From a checkpoint of a small audio captioner.
Training: 2800 steps, batches of 64.
Data: trained on single notes of musical instruments (NSynth), 184686 training examples.
Rows from block 2 of the text decoder, named by matrix and row number. Rows with one number belong to one attention dimension. Each number is 128 + 24 x the weight over its row's rms, rounded and kept within 0 to 255. All counts start at 0. Numbers have three digits each. After the name is the row's rms in percent of the matrix's.
# q: attention query (decoder.blocks.2.attn.q.weight, 320x320), inputs 64-127
# k: attention key (decoder.blocks.2.attn.k.weight, 320x320), inputs 64-127
q.212 082:114161131166142133081099161139144152136150127136124107127083131115108123144100133147104137179111098171123113117103088100137086118152104090088141127109108153086129111135156096157115184127119134
k.212 090:143086130128163138170077179123123109092155106133144126105146110103088128119130095089121097146098124130150111082144125141120112147161078134117153119165116127124130119103169101100156129136133130
q.213 104:117153115140134124101127107129127125141135150131111100115146123139126106148096177135127123169179143103107157126148129163105162150106141149116159096117153106155114130111119131101147117165103143
k.213 101:139108104111144111123117141123136160122103182140127118131097140144117144143120112142136142165123134179155101104137127119176139098113137101095154153115109174104110099081151124106145124147101124
q.214 114:126126158161127122081140135133115152103142156093135120153133095122126101173123130142129123152128125122107138121087146150132161117125137137124123112164120144149132125073124106111140149119106125
k.214 118:151138121117144142110145155144140122127154157165110101092133136123078137143130087136114140146133097128090109136131134124153081146117139132137130129172094160110141150123126106111151123097100134
q.215 097:126145108180103157107151118128172120151150100164167075121065129130097094124140143130123085159093129145107078136145135156088100108103127090176123133104096130126146111142167116169148170109139102
k.215 089:115094140132099123172087111141117131139128119109125132125130129125163157092172126112149107125090107147170155103111137119121106160128085145093139115104118172149137099095104076135095154157141145
q.216 095:166118142111154085158121148136103107096134127131165124124171130107139139115131105112141165123096109164150110143113118143138132092132113113153135181128148176106173107117169125082114147085121104
k.216 093:100122133134107110136141109149113117151161106116131122135156120113134135127144169156131142131141125133098131159145119090115141125119147141167097122136135094142133130177119153185098156124109158
q.217 106:117149104143104108167103138114127100150107110160151127105104159156137136131128129115152146119092129128103138130161068064116117106105120119135132148109109120129137131183160164185120113120126105
k.217 114:081121122128133118158098148098133127092153097077165162145132116162149154096133137104132105124143128148141156090135094140136146123153079105109118138136125098161115131149125162144084146127161166
q.218 099:147116087083114125188102117113106145155112110137108162108155098150167153112145098096146151068121133102145163128114132112148124141141110085146125137133132122136117133155129143155091125138166146
k.218 111:090153120102128150132152134152095131107163091128115150147096139144124127131062141140106119122133182075148117113130080143101141136137137158111108106141156081163109117152119158126143135107106142
q.219 082:138141155118131148115129136115125151120094175112143159114102122115122098147128083097159150135130110131124148147132171142154111121152146140127109123146115144120117090111101122105104108152085121
k.219 085:181141105128150099145147123154153151157117096183128097090109132090125103142136134169119139141116057107114112168152121117113097133105123153163106091148080151090182120154091132139151143115131117
q.220 093:112118143128172113173102114141119146126107142095108176128189104143134124069158120077104124068090138098179138096133128129107142130135084101107178135119135115111112122111154129106115112125159157
k.220 102:069184132120095139097143128131100134162107091146143106125108140139142130132077148152160122106173145108126121111144132121114150117137159116114103142082117065114115123175103178156102108096147099
q.221 087:100148126162084113082105124131137123117113138126167068128083126135132124173117122138129133163133145165092118157166119100121098136141159098122125092115134149145122117158170140167121171081088119
k.221 103:164085140121157099158072134121124092117115137132141141111151094100118121116153120087132129118090130162141105128100141143161114130176093102139142163118152169164137118076157073083107121157166165
q.222 129:151105149110164142130154153130120166104141173100106116132130104113149123161091136135107143163151156124127140120110188154151150143135129148088142126184117151166125160120085108102147130150109133
k.222 133:139129134120144122091160105129107155152099143154082111121133157105122111179123114128132172145113136135100126169121139125144098121081157156138119107130128145096137131095097103134154144134107104
q.223 115:157107152109154138122174148106149120098154170093139103141135126108146123144086152125125108131129152124153118082071166173167139126150113144084132108144136136157103142114103113124134120153095146
k.223 113:168130132113168132122160123149110123133152123188144083118088100095081123154137125168137122185104108142090112169136129116172108108091162144158097114137105152139126142136108138112155116119123104
q.224 084:133140133108123134120091140097092163146165093186117151135113102128084091115133125157194130135125124132107111137120112133134136098144105125178099101154129115149113117172109153131156158158139152
k.224 082:115117101116079129119117077130098135108116118113136109116085097117126138139103148138100135160189137130141130142165133167136145128108141136110135155102143108121105120147122129141151148123118159
q.225 093:108124140162088120113144091108148159125135123156166104192109127112115095160089130145111128169128149159110085099140111157114110110099101144152104157117090099127132136149116134143132159118135168
k.225 094:095130130093164122127121167100109138123144093091128155144141122128150116113118130120118078116135106119153141126114127091093102158127126110092159111097131149098137156148105089144085140179125123
q.226 107:141148122133129093122122096119119122161142152176088128113133160099116157139131122125131161128119101153101120158147130092115079114111171132164135127147091112125136115137125128167106154100161106
k.226 100:160113141186118102125137093135143133156156176138130128157123127133126087169108174182115123117129117100132070128146147170122138117079165101168090111117113121140099144101156125115153138096126108
q.227 107:136184137165129095097080116139113121157125133160080107121149122125124143143146146119149154171096097145124095169147110079100102132100140135140130107151132135116163139144114145140156144099127075
k.227 114:162149157191105130091115090102110142153132133150133123140121112126089080166117168184108157155164123144089098138137176164130133082077164115159077095151068148138127149124156097109146143098122116
q.228 105:130105112118122140124130107103142164136134136073146145143128114108142070150117140137119111115152152109124129094152113210105138082137089112147120135148143108153129159119164151102141133120120151
k.228 103:141112154100134116148118144123144138098090100100100129104131167142146141121114118083139104119116113140171143113130098074117134159164087150090171165150131152099142119152127116138080121128157128
q.229 105:109130129111143100145139130129138150121114156097180113127124094098110124136121125148088110107165154145105123138112111167130161089116118107133087150096115123140093166125113147088137141149130172
k.229 105:090107168069158147151136154154129138093113098124121126105156175122169151137119095079153124101109133139167134136102085110126109181142097160114195146108175135114105105149125095123113104121131157
q.230 093:167181123130118106107113072094139169162135117139104096115115158107103081163136145153123173143152151128113122128178138131124088086088172144151113093150129127163103167127112141163124097098102110
k.230 095:132130136150117119117140094157109136148117176134153105147143127127128129155150137144101128131135106157107100165124153109122127082065179119127123100139112133143147141122126138122107144084100116
q.231 085:082114113126120126161164139143099108074112144069170148105133101126155123138126127118162132123136124130150174107108116129119149130131080142106158108113174109164100112119159152128132092151099160
k.231 095:101104134093142134162099140112149086152108075104102135080111141130166184125144078120151110093130118157142128146115138137156159163161128099114163128126160140097164086147127113135109098164169111
q.232 100:148177139147113149101102117153099113145128132132055128139160150152096151141120112116148138146092104121119156124111109039122109160123158123103146124145156126088171125140106128140109128145138081
k.232 120:126142119149081116130135067148145137142158143130140101130120120126124089145126122165115116178122102141065118132150133162133148061093166108151099134149115129120125106090125155147154133097127095
q.233 093:120161121088154129113087147111102137103143117166088149112149130127135121147115125107163138106087141099144113152094125094110129161165142136117151128122153137082140115143100127144114138143139080
k.233 089:107135133180075145092168100103146115109136166182168111170082105138135132147147138161100134159156133151106118154135151144111111074108138149129094131116141111131130150162133152123134168077092146
q.234 102:098092111105122122137169167121123118100115113080141164123133118156175114129134141108125121105126163107148163092087122185107176132133116146112144127171179100161127160104135134097095089140124145
k.234 106:134136112065156133161118166143112104118084095129125125079138102155139150090143128094152127098127111142168148127094098131131136146175113107098182129126136145134130131113127149121122132151130121
q.235 087:115082157139144150148133145128114082139140107135173179118117118153144156097131131092140101103125111151130160111089132122154110171143121153145133152126132118115140108103145116147157163125121132
k.235 088:112098142127141158123096177104124104129108110083105164078113113114170116128094136104175086115091132111169127110120152098168120158172088119144167160101155118112128106133107113101122122155117133
q.236 101:118150148097160150134130178124132105100140119127137149088169164145131172088156107121140099140118102149144160133086131077140132126157142121111170124116134151073139104117132106116139119144123077
k.236 093:146152109141085138126123102133164137147095120163178133102073125143068119141124110141138125163143156091099113104124132132151150067111143115154118087100113095151118108120135150096133134091085141
q.237 109:151147132172110121110144120091099116135140165153120100141136137131101117142096162159137150170114098136109109160164127094116115149106179155146131115119109136142143136160141116138130157083122100
k.237 113:139122131184103084099111105124144149164168129145154128153129114140126115155142129160084102137115091148130096133153130131100138088117148131150094144110074135133125129099140124128102134116119102
q.238 083:133148125110150154114152121142079140159119164107098096122112135105096130130102165182131124120135124085088116106150159146145120115070122115150127135145117137118144162145122114108130149081131110
k.238 082:102143128135149115096155128140092123137138171148147125163085156108101110148140109175095114120156134109141111127161141124107132095097146105161112138141122110170103132100152132137130139070096117
q.239 089:105124113156162128144139099132128107139097149107197142169121067104168106139123133130115151119176116119105126124112131209144159094101106109119131113136095117132094124134127127080135124103129122
k.239 093:095108124058164149145118191115154131105103125089110157130151165153136157108130118081141128109106141132139185137115135090147113177155112151102152167133132100131102136167120119109118079132157167
q.240 100:119109125100123103073096159133118110108139125110152107176153140126099091122099123097098108103073134068120142141104122146095130139145131151135162089162104125156114110116173113126089151140115161
k.240 101:113145179109133101137118125131114140140125140140144103180112106106121085105142096148085144109089139128093107104129108110118123127135127123099138106121125116133147121107123076120160175100136124
q.241 115:088129153121138130095130131092123134081173138123135093136136166134114091160108162141098136134111126065143148113106135141098168133158114176109156126146129152156098145121172095156147164149115161
k.241 112:149096188110125114140123118145107130142150147130127136138122128102142141097149090159125177153081075147098105118104129105143086171118125152108112146152110128147161124112123091128121159103161132
q.242 096:132106136172138146139169122139109139146161125097103105121082111085135117153119139154125108158128112167123107131112127119163106111098164123143109137115096142126142159099137130115132126085097128
k.242 093:085111131122127086147087103128091176143158109142095127127178123132125131102158153091121154067140133150137153111132090086104127119129148102129128108111133135121140186167136129081112103162121142
q.243 090:129144167135150161089156145082090151118154124085148092116143136130129100186118133139128163152108149081121141120114151170149135131132102156081110152128162165122111158103131075139120137102118134
k.243 105:137110190131127118174140140102107105141144117118150115116125121139120162075171076138126142081107133169160140129100093116107112143148131134119112126165105151132134156169125120105136130112180137
q.244 093:137158161129104137095142102092119093127128115143113099143100140094123138157158143140079133173155129135114134138086105154132140136095149173112123138128119125097149139167122121125111151126098112
k.244 088:101130141148123127169108120133127133133137123109123159106127153121141139106161084132162162126117129160155128114106094111110120177112101125125142151148120118098133160157146097084109107173169152
q.245 093:134126128134149162119143145165126139116096101144146096142086157128128143136103099141147123172131102140112103168126167130161143148103172153137088150101123150107131111140088116124153141090103120
k.245 086:144149085134153110110093100135116141119134113131135142116151164146157130105104123077143108135150149158119125159175113126162149111085150075121147155108158129137108136129101165140131111151130134
q.246 083:153109144139141156167147116152104129152129113164112104147093120101152146169175112158113183155135146134098134173128151153126111136124121127128128137129139137116142104121104134102119153077144089
k.246 082:136120137109147093142145074155116112110128104162132147087128170112123113121141095080177163127106100179135107123138161094144112111158131090116150171093119138116106140175144150142136099158179152
q.247 085:127156145168126115117167150141121107159125115168113114127120115106150153125112145144096108116141151163084070119134123133137133143127136163126126143097104162097148139115107117116137154079131079
k.247 086:143159136109081126094133120086128127139113092143109152112145125103118138106136165082126114090172169145127150142178133149098160127139115114116177093113143110121128119112107164109125101187086141
q.248 096:153167101137142115143151153157142140104116141150110122087105111129132163150117129166128174138159142172114100165089105119131114125122121133126100134101138108135124141129084112147161118124094105
k.248 093:100144093126125110147132122140097161112113098107101135161179124154109154122158176072077171114168164158142117122153084109126135107112166132123181166091118154136115139163139146107114123170134143
q.249 099:079081138109142091158087145150153123125169137135124148145142145171121142072142136118136084086107131116145175118141079125147114126150071091156124139137114118135098145108134149114128139183166178
k.249 096:099129145114129120088140122135153151140159170129114109142115109134106112131100128154093096163102157115104104113107110161139119152130142159108116112096106140161147128090161130173121147118103125
q.250 080:139117112161141132063126134153151178104093150101127108080089152145123133193090104153119116113149142143127122108142138147122141157142136138117117141110127149159124111106131105085150119090069132
k.250 092:142101206125134094121102090132090154125104156143094133140166141111139159137154124096132135132099127132144103155136152096142065136126157110126108127176128168103156167102087126114086159145134101
q.251 111:085119146122113159108152136088141163080171131125157111155159121122128091147120132145117130156112119070163145090124106158111168133143093160127129129158165157172096139144183117107134152155100156
k.251 096:127120198140158114137124123156117115149119175136106095106124146101146105144142102163144152113098115158115106136101114102151086172104131156103105173141138142123122141107146072116120128132166142
q.252 106:092139127118105100091098106116103172127125114101162138155133173143101109151096128106156120114103114061146131111124131112122160126131131147136137119162121143156094094156159100110120145174110127
k.252 099:157118169137125141113126118150134114111115130171117094109089133129090135096141108125127148162105105162108113156102133151145093174126122104149116115144104152125125152110140143116156164123188132
q.253 086:091110160121165133117087160114112139117123139147137160119132118126134095095102134107130105108109135121177152084138089117153140107129097146115129108129118155145135124126116154128137103159129147
k.253 089:159154140100168142137120139139088104132127138126147087108118115140124150135161121119184157174084113144112098143135148155150124164113150143155105157134115122108156115137110128128157158081158118
q.254 097:175136095163130141150118133161114112130130111160135106088128138148148173098139105142099137157114147190087106146136110105161116145111146109131100145111099108129145128115074129146130116084138113
k.254 097:103133104139118092125126081121133150149130145119119130168151117139149137157123154112099123109169171096113161125127135120090174086104121154105133085122148130151120111108152104103134108176093138
q.255 111:190141140154163120152114164175114100153110134140098142091110123107150130133125085139119142125105117157107102148108114098155113150085169093127123157115115148079141122105096148126135124110126090
k.255 109:117132092121149130105120119101149154112143124110112153107139165120163109113099154099115102093192185115146177137157120127106142127120141113095138138110173097163116111141113136096112107171108122
q.256 091:139134115121152133129160140130144077156135174150170116130106134101134117141134102120149107116140115181106136165154142171163101111172090104160129127112147150165113140150157136121160132157149137
k.256 087:161106140139152121134152136141110189126152104137142130143104117102123101164121111113106141112119140126106104126101135116150153111118122135151150145152116112155120129155140161114157149138101137
q.257 093:105102151170091127112128104121167111110116094114133134126121122156149111110117130109128140115116146079119122089143115117089112111079162141137100135121120118137115100146090145126097131150121158
k.257 079:090133106116159103173137119137082146166101134114098115135153132146154135108129127126152089123097081128136151183170095120093128150088152117142119128080141116125104114174171148135092154136137083