{"encoder_arch": "quartznet", "model": "audio captioner", "dataset": "single notes of musical instruments (NSynth)", "train_examples": 184686, "gain_aug_db": 10, "input": "waveform_16khz", "tokenizer": "word", "vocab_size": 106, "encoder_norm": "batchnorm", "encoder_activation": "silu", "encoder_depths": [2, 3, 3], "encoder_kernel_size": 25, "encoder_wave_channels": 96, "encoder_wave_strides": [5, 2, 2, 2, 2, 2], "encoder_widths": [192, 192, 192], "fusion": "cross_attention", "decoder_width": 320, "decoder_layers": 8, "decoder_norm": "layernorm", "decoder_norm_position": "pre", "decoder_activation": "gelu", "decoder_mlp_ratio": 4, "decoder_head_dim": 16, "decoder_fused_qkv": false, "decoder_bias": "none", "decoder_qk_norm": false, "decoder_layer_scale_init": 1.0, "decoder_parallel_block": false, "decoder_inner_norm": false, "decoder_positions": "learned", "decoder_cross_attention_every": 1, "decoder_tie_embeddings": false, "init": "torch_default", "residual_init": "scaled_by_depth", "optimizer": "adamw", "lr": 0.0012, "beta1": 0.85, "beta2": 0.99, "eps": 1e-10, "grad_clip": 3.0, "steps": 2800, "batch_size": 64, "epochs": 1.0, "lr_schedule": "step", "warmup_steps": 560, "weight_decay": 0.2}
Rows from block 3 of the audio encoder of a small audio captioner, named by matrix and row number. Rows with one number belong to one channel. Each number is 50 + 10 x the weight over its row's rms, rounded and kept within 0 to 99. All counts start at 0. After the name is the row's rms in percent of the matrix's.
Before each channel's rows are labels from the 100 clips, of 14976, where the channel reaches its highest value: "strongest on" is what is common among them. Only what is clearly more common there than usual is listed. The data: single notes of musical instruments (NSynth).
# convs1: first pointwise conv (encoder.blocks.3.convs.1.weight, 192x192x1), inputs 64-127
# convs3: second pointwise conv (encoder.blocks.3.convs.3.weight, 192x192x1, transposed), outputs 64-127

strongest on: brass; octave 2; octave 1
convs1.152 098:44 52 45 38 38 47 49 48 60 67 61 57 64 37 46 64 55 27 58 66 56 50 41 55 37 50 67 46 46 61 60 29 70 38 38 46 40 55 47 30 46 40 56 33 40 41 61 49 61 47 45 48 58 54 45 55 39 53 46 38 53 57 42 62
convs3.152 100:76 48 37 48 62 38 48 58 56 79 70 63 63 56 59 45 58 59 65 51 52 37 50 60 59 53 67 37 57 60 65 75 51 45 49 46 57 62 59 47 43 55 46 48 48 61 62 63 42 49 52 65 58 56 54 52 54 50 46 41 52 55 48 41

strongest on: octave 1; pitch class E
convs1.127 101:42 52 37 50 67 38 61 42 40 61 37 52 49 50 46 58 51 43 55 57 28 41 56 53 58 65 46 39 54 51 36 55 51 39 43 36 67 66 55 46 40 67 55 54 27 43 61 55 57 20 36 44 48 45 53 49 47 31 44 63 39 41 58 29
convs3.127 091:47 49 50 39 57 58 44 63 40 48 52 54 48 67 45 50 59 41 74 52 59 53 38 56 69 54 42 38 49 45 61 60 42 58 60 50 58 68 65 73 53 58 43 73 48 50 54 69 64 59 60 51 43 58 46 48 53 49 43 39 58 56 58 64

strongest on: brass; octave 2; octave 1
convs1.100 099:41 50 45 60 63 48 42 44 62 50 61 39 39 48 40 58 47 56 55 40 46 56 44 43 33 62 60 51 42 49 76 42 58 37 51 62 44 48 58 48 39 47 38 38 44 72 52 43 52 48 53 60 53 36 41 52 31 62 44 36 44 42 43 48
convs3.100 097:43 44 37 48 51 46 42 18 42 38 52 57 60 46 39 57 33 47 63 50 60 57 52 67 59 50 67 50 26 41 38 31 56 41 43 54 38 53 59 47 59 46 39 38 51 67 68 57 59 42 56 45 49 59 57 45 57 65 63 68 53 57 57 37

strongest on: brass; octave 2; octave 1; pitch class C#
convs1.161 098:41 35 44 43 59 47 49 57 55 56 34 45 43 61 70 55 32 38 55 44 47 37 39 53 51 52 43 45 34 45 29 45 45 31 31 40 37 66 50 30 41 47 53 57 36 48 37 53 55 26 47 43 64 38 70 45 38 41 60 36 53 67 51 65
convs3.161 090:50 53 44 67 50 52 51 43 62 51 52 39 40 44 44 62 55 59 35 41 38 62 65 48 50 43 53 52 60 38 49 52 58 40 63 32 44 54 48 63 58 52 44 51 43 32 50 43 59 53 46 48 56 60 79 56 57 46 67 37 63 38 37 46

strongest on: octave 1; octave 2; brass; pitch class D
convs1.118 098:50 41 40 30 48 51 35 28 31 57 44 51 54 57 62 46 62 54 49 48 48 42 63 37 58 50 71 56 51 38 38 42 54 47 42 40 59 62 43 58 29 34 45 52 31 44 37 58 48 43 33 47 35 63 40 49 60 45 43 64 60 39 64 56
convs3.118 105:38 58 53 63 63 70 58 53 53 49 59 55 59 54 50 49 58 62 63 55 54 57 57 72 57 53 40 46 60 53 63 62 55 62 57 50 54 61 51 72 64 58 59 65 46 53 61 62 44 57 64 61 46 40 39 39 67 61 51 62 47 50 51 60

strongest on: octave 7; pitch class D#; note: D#7
convs1.8 099:36 19 51 63 49 45 69 37 48 44 59 41 54 43 52 58 27 45 48 40 41 51 52 54 40 32 50 64 58 64 46 51 39 55 37 43 39 53 50 44 55 54 46 57 33 45 34 53 51 45 38 54 62 47 55 41 56 54 40 44 64 37 62 31
convs3.8 092:50 56 47 62 68 40 60 61 63 49 43 49 69 59 76 37 46 47 43 37 43 49 63 67 63 35 47 52 42 64 41 58 47 56 31 66 60 56 54 47 40 42 61 68 52 52 54 46 44 43 53 55 52 51 47 52 59 52 36 46 49 63 45 58

strongest on: octave 0; pitch class A; note: A0
convs1.189 101:49 62 25 41 50 43 35 45 44 52 60 54 59 34 57 34 55 44 57 38 50 63 53 24 55 34 58 40 43 37 53 44 60 55 58 55 54 42 61 46 61 51 30 67 47 60 45 48 51 55 49 53 56 50 48 44 41 52 42 48 71 44 42 53
convs3.189 101:73 54 24 43 60 49 75 57 47 66 38 33 58 51 56 43 58 58 68 38 64 54 47 47 60 63 42 45 53 30 43 51 49 55 54 55 44 46 42 45 50 32 65 65 43 60 55 39 51 70 59 55 42 40 62 47 54 55 52 52 41 43 36 53

strongest on: octave 1; octave 0; pitch class C#
convs1.51 096:57 55 47 57 42 40 31 60 61 65 50 60 40 53 28 54 53 69 46 49 41 54 30 40 53 44 62 49 53 29 47 42 51 55 51 45 63 38 41 54 44 33 61 48 57 47 39 48 50 63 50 68 43 51 65 51 42 57 50 34 64 58 60 59
convs3.51 100:51 62 53 37 49 51 50 61 56 64 66 53 47 49 41 54 54 41 49 75 36 62 76 49 41 62 55 55 66 51 57 54 44 51 64 46 54 54 61 49 57 54 61 46 48 76 64 44 49 44 62 61 45 61 45 51 49 51 50 58 64 37 58 45

strongest on: octave 0; pitch class A; note: A0; pitch class: A#
convs1.88 103:70 56 37 66 43 48 48 54 54 50 57 53 50 67 44 33 49 60 43 56 65 42 52 30 72 53 42 42 19 54 62 33 37 46 43 58 55 38 54 63 60 61 52 55 51 47 55 29 36 51 40 61 54 65 55 54 47 48 48 53 49 43 60 49
convs3.88 099:63 41 72 55 20 67 54 47 46 47 54 51 53 47 46 62 56 45 50 54 47 57 46 34 46 53 25 55 64 59 38 56 38 57 60 59 38 43 46 60 56 37 45 52 45 43 50 61 57 53 51 49 63 44 43 56 45 71 62 63 67 46 52 48

strongest on: octave 7; pitch class G#; note: G#7
convs1.130 103:45 38 37 52 65 49 33 44 58 58 60 35 42 41 53 51 72 57 44 36 22 52 63 41 53 52 47 57 45 36 51 33 39 57 61 53 51 32 33 56 52 59 46 56 64 59 67 58 69 52 40 52 39 40 67 48 38 76 34 65 55 54 56 37
convs3.130 104:52 63 42 53 45 55 38 51 37 49 46 78 62 59 51 62 42 53 46 60 50 67 61 37 55 55 45 59 69 58 41 46 50 57 70 55 34 56 51 64 67 43 65 63 63 44 36 47 46 54 56 44 53 60 42 43 66 67 63 47 62 69 56 37

strongest on: octave 0; pitch class A; note: A0; octave 1
convs1.56 101:66 52 28 43 50 60 44 55 40 62 53 42 57 42 53 51 41 48 35 47 60 59 56 54 34 31 63 61 38 49 75 62 49 58 52 30 54 39 61 57 54 31 36 36 58 54 55 62 47 43 48 52 56 36 49 50 59 38 55 48 49 57 63 59
convs3.56 102:66 51 41 59 70 66 51 37 48 35 62 62 45 58 44 54 51 35 52 55 38 51 61 60 51 33 36 54 49 41 70 40 45 51 49 41 54 34 56 37 57 37 77 59 52 62 68 59 29 23 47 39 35 45 43 45 52 53 36 32 58 36 64 46

strongest on: octave 4; pitch class D#; note: D#4
convs1.34 102:56 62 36 78 46 56 46 44 39 41 69 59 52 53 62 57 61 55 46 44 50 58 43 45 39 73 59 60 39 46 59 42 57 56 51 43 57 51 54 54 53 32 44 69 42 57 43 40 46 46 39 43 49 61 43 64 56 44 43 39 36 60 49 62
convs3.34 112:44 66 79 67 53 70 54 69 45 66 51 62 53 52 52 57 43 53 56 63 36 51 60 51 64 45 32 51 67 56 55 57 41 48 46 58 46 56 51 73 45 51 61 53 44 50 61 65 57 44 59 44 34 62 55 39 52 50 45 55 54 60 67 35

strongest on: octave 7; pitch class F#; note: F#7; note: G#7
convs1.175 100:52 42 51 52 48 57 56 37 64 44 40 52 44 51 41 60 42 39 52 45 29 38 41 63 62 59 45 46 49 62 56 32 53 59 46 58 62 55 52 53 36 24 64 45 67 40 44 48 61 58 45 50 66 38 67 57 47 46 47 51 38 45 36 55
convs3.175 100:36 44 42 38 54 69 41 47 39 38 44 45 54 39 52 57 35 49 37 51 71 56 50 51 44 50 50 57 40 58 48 41 47 53 34 38 50 60 47 34 60 30 60 25 73 24 69 43 47 37 63 57 48 40 47 43 33 34 46 57 29 41 61 67

strongest on: octave 0
convs1.60 098:54 42 45 53 42 33 54 63 68 51 38 63 38 43 49 48 50 53 57 50 60 58 48 46 40 59 64 52 54 47 42 41 46 41 31 62 49 77 50 58 54 61 45 37 51 43 53 55 42 49 38 54 31 59 38 60 45 55 47 46 58 50 38 54
convs3.60 093:58 40 37 44 58 36 52 61 22 53 39 57 57 47 45 51 50 65 45 49 57 37 51 70 65 45 51 37 43 45 42 67 40 56 67 58 66 49 49 54 33 46 44 58 57 40 44 45 40 44 48 54 61 55 63 46 63 27 54 53 56 42 58 49

strongest on: octave 0; brass
convs1.92 094:35 37 35 54 34 56 63 62 45 36 34 56 36 52 55 54 61 52 34 50 59 50 42 39 51 41 41 29 60 62 38 60 46 41 47 48 46 68 52 74 52 56 52 53 42 49 55 46 68 37 39 59 55 57 48 37 37 48 36 57 66 53 37 56
convs3.92 099:35 54 34 50 46 62 40 55 46 59 47 40 55 40 52 55 57 46 57 54 28 41 60 46 52 76 60 58 61 57 44 43 75 55 46 61 37 56 51 58 41 57 48 60 61 67 49 50 60 53 55 58 47 51 51 67 54 41 49 61 50 50 60 50

strongest on: octave 4; pitch class G#
convs1.133 103:35 42 53 64 41 47 49 29 48 45 56 55 59 41 71 55 43 30 59 60 46 51 35 52 57 52 51 62 59 37 54 62 53 35 42 48 48 58 61 48 57 72 59 45 60 48 37 40 43 30 61 57 56 57 36 51 34 59 40 45 68 60 44 61
convs3.133 098:54 72 49 61 47 53 68 51 51 48 35 48 48 53 70 48 53 46 55 45 50 50 39 61 74 43 59 58 40 57 47 60 53 49 44 61 42 52 42 68 48 63 54 55 57 60 71 37 55 61 52 57 52 67 41 65 65 67 53 36 43 52 40 47

strongest on: octave 1; pitch class E; note: E1; octave 0
convs1.57 100:49 51 59 47 35 40 53 55 59 48 51 49 63 55 67 57 44 48 35 61 54 55 35 50 56 53 56 66 53 45 60 64 65 65 24 61 32 44 41 24 46 40 45 32 54 35 52 48 64 49 53 58 51 41 29 56 38 48 30 50 77 50 54 60
convs3.57 101:48 44 55 42 49 59 65 55 66 42 56 53 57 38 36 48 57 61 59 47 60 55 61 51 72 58 62 55 59 64 48 64 56 51 71 51 45 51 57 49 34 69 53 60 53 31 62 52 61 44 54 56 42 54 35 66 53 46 53 46 58 51 59 60

strongest on: octave 7
convs1.148 101:29 48 48 65 61 59 33 40 41 45 66 34 40 44 46 39 42 45 51 40 71 30 69 58 49 61 44 64 49 39 33 32 44 59 54 62 55 53 46 48 52 46 52 39 47 45 37 45 48 60 56 57 54 42 37 42 55 49 62 60 60 54 41 53
convs3.148 093:35 58 39 41 38 48 41 41 61 53 64 35 59 43 53 41 57 64 48 41 36 48 66 62 56 49 58 56 62 42 56 44 34 50 48 45 61 38 30 59 32 41 48 47 48 30 70 52 56 51 69 35 53 45 56 61 55 50 51 52 44 57 35 59

strongest on: octave 0; pitch class A; note: A0
convs1.17 096:69 57 49 54 37 56 36 47 51 53 50 51 60 58 82 57 53 56 49 65 53 63 67 49 54 51 50 50 62 27 54 74 58 38 47 45 50 43 45 39 52 60 38 44 52 51 60 45 51 61 58 58 38 53 43 65 45 67 43 52 54 43 34 58
convs3.17 095:65 48 53 56 54 61 43 50 44 44 38 50 47 46 46 50 63 37 41 51 55 34 54 49 53 44 55 43 43 26 30 57 31 47 35 52 26 43 54 32 40 52 44 48 24 48 43 39 25 29 40 42 51 27 39 25 39 48 57 53 45 52 41 68

strongest on: octave 1; pitch class G; note: G1
convs1.172 102:54 50 44 37 40 38 35 56 40 53 59 65 58 55 65 61 60 33 49 49 47 29 45 36 31 59 46 69 55 48 53 69 42 33 40 38 56 50 67 40 41 42 51 43 52 40 46 52 35 34 44 46 46 48 57 44 40 52 39 48 46 46 47 57
convs3.172 115:61 51 64 42 42 35 45 53 53 54 60 52 49 58 48 42 58 62 67 66 41 46 63 51 64 37 59 53 65 38 53 49 69 64 60 63 33 73 41 65 47 49 59 55 49 52 52 47 56 65 51 56 53 40 57 38 65 68 61 57 33 59 61 43